Weights of a small image captioner.
Model: encoder arch vit, encoder layers 12, decoder layers 12.
Training: muon at rate 0.038, 3400 steps, batches of 64.
Data: trained on photos of plants and fungi (iNaturalist), 22605 training examples, 9.6 epochs.
Rows from block 4 of the image encoder of a small image captioner, named by matrix and row number. Rows with one number belong to one neuron. Each number is 128 + 24 x the weight over its row's rms, rounded and kept within 0 to 255. All counts start at 0. After the name is the row's rms in percent of the matrix's.
After each neuron's rows are labels from the 100 images, of 14976, where the neuron reaches its largest size: "colour at peak" is the nearest of a few named colours to the mean colour under the peak. Only what is clearly more common there than usual is listed. The data: photos of plants and fungi (iNaturalist).
# gate: MLP gate (encoder.blocks.4.mlp.gate.weight, 480x160), inputs 80-159
# fc1: MLP up (encoder.blocks.4.mlp.fc1.weight, 480x160), inputs 80-159
# fc2: MLP down (encoder.blocks.4.mlp.fc2.weight, 160x480, transposed), outputs 80-159

gate.57 019 [ 95 116  93 108 137 132 148 157 150 125 114 112 135 145 142 149 126 111 176 122  68 154 125 161 125 132  83 175 159 121 128 153 126 119 168 115 171 119 145 111 116 162 111  62 145 134  85 161 127 161 137 188  95 125 112 118 114 129 140 129 134 150 128 132 101 128 130 133 120 153 121 122 127 136 108 144 180 109 128 150]
fc1.57 018 [ 89 114 134 122 160 143 147 156 158 122 124 131 155 136 138 125 105  95 147 116 110 154 154 176  98 121 112 167 160 160 138 137 115 151 134 144 165 117 158 125 117 128 135  88 121 114 113 163 124 104 132 172 101  62 115 137 112  90 148 136 132 112 139 130  76 106 153 152 147 123 109 117 126 150 100  96 160  85 132 154]
fc2.57 014 [152 113 144 148 138 111  99 110 117 127 130 138 168 144 103 141 163 108 104 131 147  97 131 103 147 145 178  72 118 107 148 104  86 129  94 140 136 144 140 145 148  93 118 163 140 130 166  96 122 121 126  62 132 154 148 107 121 127 105 121 137 170 131 116 154 159 116 127 132 117 135 136 164 117 159 118 115 120 103 119]
colour at peak: brown

gate.428 216 [119 133 121 126 133 171 147 117 108 110 118 131 133 114 113 155 121 105 120 133 130 105 185 166 122 148 136 128 111 121 142 137  94 115 155 127 171  57 149 110 129  84 130 118 145 126 150 130 149 110 122 159 116 118 182 119 137 103  43 149 151 131 114 103 142 150 163 122 156 122 120 108 119 166 136 132 139 142 131 164]
fc1.428 249 [108 124 131 115  94 172 117 117 106 133 119 112 137 152 131 160 154 135 143 130 127  94 176 184 126 145 117 123  91 102 120 144 132 122 128 149 136 103 136 103 143 104 140 145 115 124 181 110 157 105 129 157 142 107 172 144 120 127  76 153 169 124 145 103 129 168 134 118 166 123 123 131 106 156 145 114 182 144 126 181]
fc2.428 211 [ 84 115 131 137 117 144 131  99 118 135 114 135 125 169 150 142 149 136 147 153 156 151  98 132  97 122  98 135 151 131 148 183 139 134 115 155  98 158 133 118 119 106  95 113 100 134 144 112  96 147 137 119 116 125 113 145  92 125 149 129  83 102 117 144 106 105 145 137 154  86  98 122 151 125 154  80 112 138 126 138]
colour at peak: grey

gate.267 011 [121 153 102 177 104 151 103 114 125 133 120 123 106 142  90 175 152 118 153 109 137 149 109 128 162 106 119 115 145  98 146 145 134 120 128 125 194 135 138 146 138 136 129 151 163 117 111 125 112 127 109  79 137 104 134 155 134 157 158 153 103 158 111 118 166 154 135 124 119 155 125 204 105 131 113 112 151 149 109 137]
fc1.267 012 [153 168  94 149  98 131 138 104 135 145  87 140 132 107 121 124 131 134 149  96 124 140 133 163 156 112 114 147  97 120 111 137 142  95 133 152 129  98 122 141 125 110  92 169 179  98  98 163 135 103  96  84  95 120 117 139 114 142 150 163 102 175 123 120 165 133 129 130 109 138 149 153 131 151 115 141 188  99 155 134]
fc2.267 008 [129 114 108 126 161 116 131 100  92 157 143 124 110 110 153 132 108 147 144 124 108 159 131 138 106 121 157 137  97 151 129 154 121  86 122 119  85 100 126 167 128  97 154 160 107 119 122 119 109 145 138  95 137 132 154  72 136 106 105 147 110 151 107 161 118 128 144 130 117 144  99 110 165 159 136 114 184 126 139 107]
colour at peak: black

gate.41 011 [ 91 130 144 121 162 134 174 122 141 157  90 174 105  91 109 138 116 134 128 103  78 106 134 109  99  96 154 170 126 137 143 107 139 148  91 108  95 170 128 157 167 175 112 125 132  82  99 165 145 172 147 115 132 109  83  84 103 134 110 163 141 156 133  96 120 128 123 129  66 167 124 148  96 153 130  96 102 134 108 167]
fc1.41 010 [122 139 115 147 132 174 167  98 137 147 106 130 134 153 105 112 146 112  99 115 172 120 101 129 170 135 158 115 146 147 104 129 108 159 125  95  89 165 187 105 138 114 109 155  61 144  74 130 128 148 114 129 103 137 102 124 116 117  92 132 137 136 118 132 143  94 130 157 142 133 136 114 154 185 145 101 144  96 136 167]
fc2.41 006 [129  88  69 106 141 144 120 105 156 171 121 184 149 128 123 126 154 158 127 113 133 131 137 190 144 100 125 175  74 142 112 118 159 118 151  94 128 130 132  89 123 116  95 140 141 128 146 118 109 165 150 118  67 147 106 161 105 146 105 128 103 127 140 131 169 161 122 159 143 112 122 117 137  99  97 167 119 114  95 122]
colour at peak: pink; white

gate.294 055 [117  99 136 133  81  84 142 140 165 108 136 150 135 123 126 157 136 105 126 127 115 122 168 179 132 139 118 117 162 141 152 126 108 116 130 120 108 149 145 116 141 117  91 104 146 107 158  97 166 131 158 138  69 122 148 138 123  94 106 119 154  89 115 139 111 151 148 163 176 159 116 101 114 156 170 122 153  72 159 131]
fc1.294 041 [152 144 116 130 154 171 121 110  92 162 117 122 128 141 124 106 112 148 136 136 136 135 105  76 115 114 145 143  96  98 111 138 151 140 110 138 135  95 108 126 107 145 148 146 104 157  88 169  96 119  96 122 188 129  97 122 140 165 153 134 118 148 160 118 145 109 106  92  82  90 135 155 125  99  95 120  81 165  99 134]
fc2.294 038 [104 115 142 132  87 105 145 126 146 134 137 142 138 107 145 134 110 168  91 118 132 120 142 143 132 119  87 133 149 121 144 150 138 151 145 112 116 144 162 103 120 122 169 121 160 127 115 117 189 125 126 174 106 149 140 144 182 114 133  62 129 122 109 114 148 121 157 150 145 144 118  96 102 126 127 144 161 104 146 100]
colour at peak: grey

gate.164 011 [112 120 130 152 143 117 136 128 129 114 127 123 111 135 142 148 125 137 111 151 168 156 132 133 185 165 129 136 103 106 104 126 130 106 120 139 166 148 119 100 179 150 114 124 132 131 100 162 131 140 111  88 159 118 163 123 149 134 145  93 133 165 143 107 122 126  84 177 157  98 127 157 134 151 127 136 144  57 136 107]
fc1.164 013 [120 140 143 112 157 163 123 130 126 155 134 168 139 115 134 146 120 161 120 104 119  73 140 105 118 148 133 139 130 115 141 136 147 156 126 107 130  96 128 136 105 140 130  96 134 163 152  94 121 106 154 137 124 131 130 165 126 138 153 165 144 145  94 161 128 182 117  88 142 166 116 153 110 130 155 153 146 177 109 140]
fc2.164 006 [129 133 149 104 148 167 158 126 141 136 114 173 131 132 121 134  88 153 118  75 125  67 146 121 158 131 131 170 121 100 112 113 149 152 109 117 116 103 156 119 127 134 128 104 166 140 123 129 113 126 110 148  99 114 105 173 125 145 189 133 136 145 105 122 164 169 102 110 140 114 147 132  98 103 153 183 136 130  90 128]
colour at peak: brown

gate.378 013 [157 122 102  99 173 127 119 101 130 124 143 149 139 110 138 132 147 105 118 121 147 120 125 115 126 148 137 111 120 193 147 141 212 104 120 126  80 122 160 137 165 149 107 101 113 133 106 121 125 132 158 144  95  91 158  86 163  98 133 147 103 151  84 141 120 115  95 157 118 128 107 117 107 163 113 140 134 118 117 105]
fc1.378 015 [167  92 163 134 163 132 108  95 128 166 101 140 163 125 150 150 127 162 118 100 111 129  91 122  87 111 113 129 122 144 138 105 178  65 129 130 122 143 149 171 157 163 142 116 142 129 136 157 126 128 138  79 145 107  92 130 179 122 135 157  88 107 101 139 133 146 102 115  83 129 108 112 114 140 152 187 127  97 141 131]
fc2.378 009 [ 78 146 125 115  91 150 125 143 138 101 145 112  85 103  97 116 121 107 129 133 140 148 163 139 159 142 139 142 123 133 118 151  69 168 103 130 122 115 138 115  81  95 153 127 115 155 114  95 101 134 113 152 109 172 169 131  85 105  88  99 173 138 128  69 104  95 148 135 155 112 120 139 175 112 125 111 122 157 127 121]
colour at peak: white; pink

gate.449 011 [109 131 134  99 170  74 125 107 130  91 131 113 158 145 119  98 109 143 127  73 145 147 158 131 114 110 117 122 144 107 155 162 128 111 121 163 144 127 147 181 115 113 114 126 110 119 140 145 141  96 137 136  68 139 127 132 120  96 127 147  97 153 123 103 141 138 146 132 114 152 138  96 174  92 159 132 114 121 160 136]
fc1.449 012 [ 97 144  94 125 143  82 125 136  90 138 136  99 104 137 107 110 153 113 148 146 163 130 156 137 110 178 166 139  90 132 123 103 107 104 131 100 167 124 143 154 113 109 144 135 164 125 128 139 146 115 110 123  58  90 163 120 139 127 127 124 158  88 147 104 140 123 153 131 129 133 138 128 134 127 186 152  94 116 144 160]
fc2.449 005 [108 128  94 170 118  74 164 138  76 132 177 105 122  95 110 126 121 107 188 156 171 111 155 150 102 166 150 134 112 116 124 120 132 116 133  85 127 154 121 107  88 105 155 128 157 126 155 124 119 104  98 130 102 136 138 128 117 136  91 111 169  87 130 139 106 133 156 139 116 140 160 125 106 128 142 136 113 100 113 151]
colour at peak: green

gate.141 054 [158  78 155  96 170 102 114  80 129 129 137 107  87 139 143  96 143 140 122 151 182 164 130 145 130 170 115 123  98 168 152  91 103 124 152 148 140 139 102  91 114 153 128 101 129 128  72 125 133  83 136 159 117 124 176 149 146 108 115 170 112 130 114 108 101 156 136 151 141 154 102 114  99  85 143 134 107 143 106 142]
fc1.141 052 [114 173 103 166 103 152 129 182 123 134 115 147 173 138 101 154 108 129 128 105  58 108 114 111 125  84 138 128 157  76  95 195 140 130 102 113 109 123 155 161 147 122 122 155 124 131 188 131 120 168 119 129 123 120  94  79 103 157 143  97 144 111 138 139 140 109 115  97 125 102 127 164 163 172 129 133 145 117 166 111]
fc2.141 043 [125  76 139  97 126 116 119  92 123 118 131 111 138  58 114  74 166 135 107 126 147 101 148 140 124 141 159 121  90 159 118 128 134 174 196 116 147 131  99 113 123 124 119  73 147 149 128 132 126 121 109 163  90 136 139 197 125 134 135 127 116 152 118 124  87 142 134 146 149 140 169 118 113  90 121 140 126 130  86 141]
colour at peak: brown

gate.323 224 [127 158  92 161  98 145 109 164 102 121 116 134 175 115 115 159 125 142 108 112 143 156 156 102 136 110 145  98 165 114 112 122 111  89  99 120 113 125 132 111 156 120 163 146 124 144 134  89 123  96  96 129 109 120 183  82 149 132 142 129 163  71 140 159 147 125 134 122 140 131 128 109 135 125 142 156 104 158 143 131]
fc1.323 232 [134  96 156  94 165 107 156  93 157 136 136 111  84 142 143  92 136 121 142 137 119 110  93 143 131 150 105 159  98 155 143 135 142 168 156 138 147 118 128 145  98 133  96 111 144 114 119 162 127 158 160 127 158 138  76 173 107 129 113 131  97 179 126  96 113 131 130 135 109 128 129 141 130 127 115 106 157 102 106 126]
fc2.323 220 [142 184  99 104  92  96 129  90 121 172 145 167 123 150  98  83  93 165 117 143 123 128 133 132 131 138 148 102 115 118 141 116 130 115 136 126 115 149 158 119 101 116 105 109 192 124 156 143 151 114 158 123  92 127  98 112 102 132 135 140 146 120 168  95 122 102 126 127 171 155 125 132 108 111  95 135 109 150 130 155]
colour at peak: green

gate.120 029 [155  83 158 112 130 111 114 105  73 148 121 127 134 151 163 141 138 159 113 155 124 140 126 167 122 141 120 169 145 148 110 101 151  80 167 106 109 110 129 147 154 107 100 132 166  98 113 113 135 129 130 118  87 106 141 150 142 157 128 130 137 130 147 155 123 114 162 146 105 104 108 129  86 109 116 145 114 131 152 128]
fc1.120 026 [ 83 151 118 132 125 140 136 188 172 100 129 135  83 110 120 129 107 102 151 126 144 103 144 125 121 119 136 109 113 100 122 121 132 144  96 128 144 153 115 111 131 151 173 148  79 148 145 162 138 136 147 156 123 135 104 121 103  82 144 108 121  83  95 107 153 135 105 102  99 123 126  97 161 111 118  97 120 134 101 149]
fc2.120 028 [123 164 132 102 136 158 123 115 166  92 123 155 102 118 134 148 102 137  81 130 125 116 159 152 118 142 117 140 151  87 108  99 127 104 104 115 133 139 124 121  89  90 141  96 107 156 131 123 125 159 112 163  75 126  54 180 106  95 170 150 104 112 106 106 177 121 116 133 133 127  98 141 115 127 158 124 104 126 167 132]
colour at peak: green

gate.32 017 [130 164 117 115 165 142 102  92 121  93 165 160 132 146  84 146 157 105 126 150 167  99 133 167 150 103 156 126 118 101 125 145 108  90 130 130 138 171 118 148 102 117 134 106 135 153  95 139 125 121 136  91 156 113  98 144 157 139 128  91 140 128 132 129 148 136  83 112 103 168 146 123 126 153 140 144 156 194  92 114]
fc1.32 011 [138 138  81 125 100 133 103 130 139 135 157 111 102 126 155 121 155 118 128 122  95 129 198 128 163 158 155 147 160 152 135 130 128 148 137 112 135 124 100 114 115 155 133 162 100 144 112 135  96 125 101  91  96  95 181 117  94 121 135 134 142 145 133 111  99 132 186 176 121 129 135  96 125 146 119 123 112 131 110 128]
fc2.32 010 [137 188  98 117 162 157 112  98 113  99 197 158 143 155 113 133 143 123 143 131 138 127 119 137 152 100 143 123 139 136 150 113 119 118 119 130 112 154 113 117 118 135 124 109 121 154  68 130 130 117 127  91 143 126  90 139 134 127 127 109 159 149 129 140 141 134  78 114 127 157 137 115 127 148 114 126 157 178 105 122]
colour at peak: brown

gate.444 060 [123 121 156 145 108 139  97 152 131 114 137 114 142  96 131 144 137 151 117 128 149  97 150 140 105 116 132 120 111 160 134  84 106  83 172 129 168 139 120 109 117 146 105 157  90 145 125 118 140  95 105 174 118 119 154 155 117 146 134 161 169 124 178  91 184 128  98 117  68 132 155 160 156 152 131 138 121 128 124 180]
fc1.444 056 [136 123 154 170 118 132  89 155 129 107 134 119 154  90 119 140 137 160 103 126 151  95 151 117  85 126 123 135 110 171 151  87 105  83 173 119 166 121 108  98 129 133 110 148  66 121 126 117 128 110 126 177 127 125 143 155 138 135 141 147 166 133 168 105 213 133  93 139  76 124 148 146 150 144 145 156 113 147 114 176]
fc2.444 045 [125 119 106  98 136 107 142 115 147 155 116 157 162 137 152 138 154 130 129 113  96 129  89 152  96 153 106 157 113 109 100 158 126 148 142 146  91 113 123 158 134 138 127 122 111 121 141 103 102 159 162 123 161 150  99  93 123 102 109 127 125  77  92 164  79 121 117 138 131 124 114 137 123 147 130 137 161 120 143 123]
colour at peak: black

gate.29 011 [150 131 130 135 129 112 118 121 142 114 135 146 140 121  97 110 108 112 126 118 143 152 127  87 126 146 111 146 128 141 155 110  83 109 138  95  82 100  91 128 141 118  84 128 178 114 147 127  84 108 121 119  90  93  90 111 136 156 127 138 162 125 161 138 131  88 116 121 193 123 151 144 123 112 104 116 107 139 154 112]
fc1.29 013 [163 156 117 111 102 117 156 146 162  80 102 123 139 143 166 114  88  89 139 112 130 111 166 145  89  97 138 155 134 131 119 150 153 152 136 117 127 147 151 109 107 117 150 156 107 119  85 126 118 119 120 122 118 102 147 134 115 131 137 133 122 159 119 103 173 118 123 152  92 158 129 146 161 129 126 120 133 128 100 144]
fc2.29 008 [125 119 142 122 109 119 134 113 126 108 134 121 104 122 134 148 132 131 130 134 113 149 121 151  97 135 137 151 138 166 126 177 171 130 125 141 128 144 141 141 121  98 169 126  80 144 112 125 135 110 158 130 173 125 149 131 135 129 109  96 114 150 101 167 144 134 154 145  78 135  92 121 176 150 150  96 156 155  97 137]
colour at peak: brown

gate.160 011 [138 156 115 124  98 113 137 148 127 109 131 141  97 137 128 138 152 144  84 118 124 149 149 125 135 127 120 132  94 136 128 111 111 110 110 122 144 126 126 110 154 156 128 124 163 141 139 130 126 145  98 136 143 133 154  96 156 136 121  96  81 179 132 147 148 124 137 133 144 123  94 109 107 101 164 149 141 159 150 138]
fc1.160 011 [188 122  98 115 150 137 143 130  92 130  94 134 117 156 141  89 110 188 110 103  82 136 131 119 144 143 118  98 111 135  87 109 163 119 106 126 141  96 113 153 170 133 125 147 131 113 115 138 134 171 156  57 163 128 130  91 177 198 127 179 137 123 107 131 132 153 143 124  93 157 117 109  86 144 123 131 134  91 168  94]
fc2.160 006 [107 129 144 143 113 140 133 115 153 130 137 110 144 107 123 155 132  91 158 153 168  84 142 139 114 152 162 129 159 137 194 124  99 160 178 126 123 160 113  88 113  96 129  90  93 137 114 138 133  97 126 161 104 116 118 147  57  72  98 140 116 115 108 105 142 110 109 134 148 140 133 119 165 110 124 123 148 108 109 119]
colour at peak: green

gate.375 011 [101 153 138 113 100 115 115 154 115 136 163 133 102  92  97 147 107 169  99 130 137 123 133 130 168 105 122 117  79 132  84 162 184 108 142 166 106  89 126 176 149 116  90  99  95 151  76 167 142 100 105 139 110 100 135 126 114 128 138 131 150 117  78 133 111 116 118 125 137 142 130 147 151 150 159 119  83 133 134 103]
fc1.375 012 [133 114 141 117 157  93 130 160 151 110 132 130 132  56 136 114  80  88 111 138  77 102 138 124 115 127 124 123 163 129 103 140 164 183 140 152 136  78 147 150 108 146 126 111 138 128 126 123 130  77 171 117 114 111 117  95 121 110 194 124 128 129 113 124 133 161 137 139 141 142 122 117 136 156 106 139 157 137 157  89]
fc2.375 005 [122 127 121 131 144 112 122 153 137 133 121 118 129  83 125 106 107 101 123 159  57 103 136 136 126 115 117 104 190 123  96 152 168 163 145 141 141  91 135 133 108 159 136 143 127 115 117 119 138  86 159 112 118 136 122  71 140 139 216 110 103 106 152 136 136 149 139 120 124 143 112 137 119 159 118 129 172 142 170 104]
colour at peak: pink; white

gate.75 010 [140 138 150 160 127 164 164 142  70 161 109 166 118 128 170 139 125 123 162 130 150 108 140 153 133 166 130 116 148 109 139 137 159 128 150 119  96 112 121  91 128 159 181 152 108 138 128 112 137 157 109  96 126 137  90 165 147 129 148 133 166 173 121 110 106 156 123 145 112 156 152 127 108 121  90 106 118 119 113 120]
fc1.75 011 [102 155 116 147 103 147 118 121  94 137 146 118 124 158 190 124 132 109 138 147 146 100 146 114 131 121 129 141 151  95  92  97 104 164 139 142 111 124 156 131 136 136 137  69 128 141 120  90  93 151 130 112 112  78 136 110 140 153 115 111 158 163 120 143  99  91 157 109 135 139 139 101 132 132 124 151 150 121 115 115]
fc2.75 005 [106 138 105 150  75 115 133 104 100 144 133 148 169 151 170 111 137 113 124 117 191  76 152 108 149 102 137 130 129  96  94  95 139 156 141 141 132 120 174  92 103 149  93  82 157 133 115  94  91 153 115 128 132 102  88 132 137 134 111 137 116 182 140 126 108  98 121 137 145 120 163 130 115 118 136 152 114 145 113 145]
colour at peak: green

gate.314 012 [127 145  84 197 157 154 148 120 156 110 147  90 111 136 130 121 128 138 116 137 129 118 143 130 112 131 152 133  77 131 147 155 103 115 123  97 102 149 117 105 124 175 115 152 131 138 125 155 141 119 154 112 142  98 105 102 136 100 104 153 116 139 159 132 159 109 116 154 136  83 151 155 112 171 142 167 168 147 171 128]
fc1.314 013 [156 108 162  85 115  86 140 159 120 144  85 154 156 108  95 126 146 120 131 135 148 145 123 115  98 132 143 102 165 118 105 120 124  98 134 128 130 113 123 150 124  95 181  82 116 161 145  81  82 138 114 136 159 146 173 129 132 157 117 159 117 114 115 150 110 134 106 158 113 170 162  81 142 114 127 134 113 100  96 163]
fc2.314 009 [132 102 149  88  81 113 130 147 140 130 108 174 156 126 113 128 157 112 134 101 137 109 112 102 159 136 113 123 147 125  78 115 143 131 129 138 141 125 137 134 121  91 151 115 173 109 145  83  96 140 110 137 106 112 144 144 134 168 170 134 130 104 125 116 112 121 100 126 129 164 138  98 125 118 143 126  89  89  99 134]
colour at peak: brown

gate.184 011 [128 129 151  77 173 134 151 141 130 136 114 188  75 119  65 123 146 167 124 116 132 110  99 124 140 123 143 148 139 162 107 155 130 130 123 144 112  84  82 141 135 122  99 138 119 151 108 133  93 104 102 106 133 122 139 109 145 143 173 128  92 166 151 150 109  96 125 159 103 113 106 100 134 126  89 145  95 139  99 111]
fc1.184 011 [131 135 147 163 142 150 127 121 115 165 123 158  85 140 112 126 117 156 143 130 120 123 124 135 146 132 153 107 141 115 131  77 127 128 151 144  77 114 134 126 147 142 150 143  79  99 143 130 133 133 110 127 157 147 153 108 161 112 100 110 110 143 131 150 133 112 161 183 114 118  78 123 146 112 129 128 129 136 101  83]
fc2.184 006 [139 170 107 137 127 135 133 140 122 164 135 145 127 113 103 117 130 159 110 115 121  91 113 117 166 112 160 120 122 117 105  96 122 142 156 147 120 100 129 123 127 130 146 165 128  95 120 129 134 119 126 143 138 140 128 153 138 141 156 148 103 132 137 121 103  68 139 168 125 120 149 121 161 105  93 177 119 108  97 127]
colour at peak: pink

gate.344 015 [106 162 161 130 144 157 151 149  88  76 102 183 111 146 125 141 110 111 120 135 138 106 141  98 103 115 122 102 107 137 147 107  80 121 113 154 111 138 155 150  95 124 133 133  97 145 113 135 145 158  83 124 130 160 123 144 173 140 114 148 117 109 100 163 131 100 138 141 103 132 156  99 101 103 117 132 141  95 145 136]
fc1.344 012 [101 121 111 121 125 190 125 145 106 139 135 123 153  86 149 117 163  91 155 167 149 136 118 129 124 160 173  99 107 145  87 108 149 174  87 137 105 113 140 122 129 156 113 145 123  95 136 120 131 157 178 149 131 125 146 128 125 115  99 169 120 145 156 139 132 149 113 134 186 130 128 158 145 111 113 140 166 159 163 149]
fc2.344 008 [112 157 158 112 142 160 144 162  96  85 119 190 117 150 108 153 119 109 124 124 122 145 128 108 122 128 126 103 117 152 148  84  71 108 124 179 102 139 158 131 102 130 134 140  96 131  92 142 132 152 103 138 144 146 138 153 157 119  99 156 123 122  98 185 162  86 133 125 112 116 139 135 105 126 109 135 144 108 121 167]
colour at peak: pink

gate.336 010 [132 140 128 142 123 100 119 102 136 102 103 113 121 151 106 161 105 121 133 134 118 142 145 121 132 112  70 111 115 145 136 126  69 164 138 152 148 112 150 139 169 167 125  68 174 157 127 158  93 101  96 160  89 136 147 174 136 125  85 147 156  95 120 144 154 153 102 167 164  74 144 140  99  91 180 119 119  79 118  99]
fc1.336 014 [118 141 145 107 135 112  94 144 121 107 133 132  98 113 164 129 163 126 115 163 125 154 119  84 109 112 152 185 135 147 102 160  68 144 143 142 131 122  85  64 130 111 132 130  81 132 172 137 121 136 102 133 124 172 138 125 159 119 156 131 147 139 148  88 151 150  91 143 136 156 106 102 135 128 155 120  94 131  64 139]
fc2.336 008 [121 155 120 122 124 130 107 130 126  96 117 100 107 104 173 142 117 107  96 146 124 122 141  88 150 102 181 142 134 117  86 117 107 155 155 147 144 115  93  65 116 136 121 131 118 123 155 172 127 102  90 164 115 147 113 167 137 140 177 121 115 138 141  91 158 120  80 118 134 141 134 112 130 130 153 157  96 145  94 135]
colour at peak: brown

gate.64 154 [112 118 136 126 119 137 180 173 130 151 137  74 137 114 138 176 162 155 135 161 140 150 124 132 110 135 121 143 133 110  91 125 102  85 117 139 137 153 108 142 104 136 121 111 152 144  73 134 111 111 100 123 115 171 110 129 188 121 150 152 156 147 162 114 191 110 130 122 166  86 115 138 130 139 168 104 129 160 151 126]
fc1.64 147 [ 96 135 121 143 111 145 178 173 125 151 140  76 140 115 129 178 146 159 128 172 133 147 121 129 116 143 114 143 138 110  68 127 112  97 128 144 132 152 112 154 116 131 122 112 141 144  78 122 108 115  94 118 110 167  93 121 185 130 148 155 139 147 166 108 186 129 110 135 174  90 131 155 143 139 172 109 133 149 137 140]
fc2.64 185 [176  79 161 147  93 152  68 132 112 124 105 155 187 101 164  71  85 100 138 167  81 132 133 133 137 134 135 119 128 112  99 137 155 161 108 153  77 116 159 108  73 165 102 139 144  91 170 117 139 137 170 159 159 141 135 114 115  92 132 149 132 156 131 125 158 133 200 105 112 116 151 128  88 118  83 137 107 126 151 134]
colour at peak: pink

gate.263 011 [158 124  92 145 149 129 168 120  76 169  93 102 142 145  95 155 123  94  99 179  85 149 150 123  93  94 160  81 120 110 130 126 129 121 118 109  94 149 140 137 119 109 130 141 117 171 118 126  79 112 134 155 139 125 151 126  99 125 132 148 135 144 107 175  99 144 151 131 150 153 126 115 120  89 143 138 102 127 133 158]
fc1.263 011 [156 209 128  77 164  82 121 161 129 135 106 124 113 139 135 116 118 138 182 144 135 163 123 133 107 119 106  69  98 108 134 107 130 101 118 126 111 115  87 105 164 117 162 154  81 144 153  96 146 158 125 128 177 130 146 131 137 162  99 118 127 133 127 154 142 153 178 135 132 122 116  94 167 131 153 104 112 113 102 143]
fc2.263 007 [119 132 109 129 120 133  96 106 151 115 135 111 132 103 142 112 120 144 107 110 178 108 118 115 135 129 132 152 133 133 150 113 166 123 150 127 151 143 143 105 121 113 117 103 180 124 125 129 101 150 138 159  76 152 130 128 117  93 159  91 107 109 142  88 172 104  86 139 132 102 166 100 125 168 117 121 110 147 168 145]
colour at peak: green

gate.3 027 [180 154 109 155 118 120 117 142 183 100 172 134 119 121 139 136 101  83 145 168 136 135 136 149 132 124 109 121 149 161 140 165 153 140 139 125 117 117 150 113 150 124 156 105 100  99 124  78 132  92 109 140 170 164 111 156 129 118  95 113 134 117 115 106 117 111 126 153 136 149 140 171 163 132 126 118 115 134  85 161]
fc1.3 023 [154 137 120 136 135 165 105 155 167  99 186 157 111 112 148 132 104 108 153 156 133 114 139 142 144 120 119 149 122 159 135 174 158 130 141 120 122 137 127 122 162 118 145 110  95  92 124  93 117 105 117 167 160 164 106 133 113 109  97  99 143 118 101 106 112 103 120 134 140 127 140 178 188 132 134 127 136 128 114 147]
fc2.3 023 [128 129 148 108 142 124 151 120 104 155 124 123 137 124 125 148 153 171 104 108 148 138 130 104 132 137 157 125  96 111  98 100 119 103 105 106 146 109 151 160 105 130  95 173 194 116 138 155 118 131 114  99 100 106 132 126 122 155 114 135 123 141 152 136 142 145 112 121 107 158 131 100 130 142  95 141 116 140 186 135]
colour at peak: cyan

gate.136 013 [143 173 117 102 139 126 117 154 113 114 134 147 140 116  93  97 101 157 110 125 128 136 128 144 113  98 154 119 117 156 108 153 137  77 121  81 111 144 113 105 102 169 113 158 183 140 155 158 121 116 122 101 135 112 117 135 141 142 129 138 119 142 139 143 112  77 122  78 130  78 105 120 128 148 132 139  83  86  90  81]
fc1.136 011 [ 93 195 139 164 157 101 154 133 160 128 123 101 126 118 117 127 166 143 112 115 141 133  97 177 158  90 112 146 141 148 127 110 121 125 160 102  90 115 120 122  90 126 107 158 137 106 161 127 143 121 140 124 126 104  92 149 103 107 125 150 120 119 147 170  97 125 125 144 103  63 118  90 126 148 101 179  96 131 119  66]
fc2.136 006 [120 134 143 119 139 131  97  66 115 141 129 113 152 149 124 148 120  85 124  87 143 105 111 156 135 171 172 144 114 132 129 147 122 142 101 121 130 131 138 164  82 101 140 123  90 104 111 109 121  57 118 105 111 114  89 117 166 139 127 113 148 131 113 151 134 170 118 166 120 132  97 130 125 130 109 148 131 161 165 135]
colour at peak: white; pink

gate.25 246 [156 141 140 129 146 110  98 161  59 156 129  95 100 142 140 151 151 119  96  76  74 104 116 139 127 104  97 127 111 153  87 122  74 109  76 139 106 111 149 136 159 134 159 134 153 138 127  93 122 142 112 119 145 143 144 138 131 137 141 145 126  97 163 156 142 135 145 109 138 158 147 131 115 119 141 102 107 178 154 112]
fc1.25 241 [126  98  95 153 115 161 148  88 168 129 155 140 167 115 112 105 110 139 136 216 177 147 121 100 147 143 139 133 132 122 165 129 175 140 183 106 155 141 101 119  92 118  98 108 123  95 142 152 122 113 138 148 107 116 105 143 110 133 159 109 146 166 101 116 130 114 122 134 114 116 103 138 144 124 121 141 170  68 118 145]
fc2.25 238 [122 122 156  94 154  93 126 127 123 159  99  74  77 163 129  94 109 119 122  95 165 121 110 151 142 112 109 137  92 106 123 144 103 107 119 171  95 127 124 128 149 155  81 135 133 128 118 117 127 108 107 152 123 124 131 131 147 155 108 137 115  99 131 145 127  84 163 150 132 118 116 143 167 152 129 177 104 117 105 148]
colour at peak: green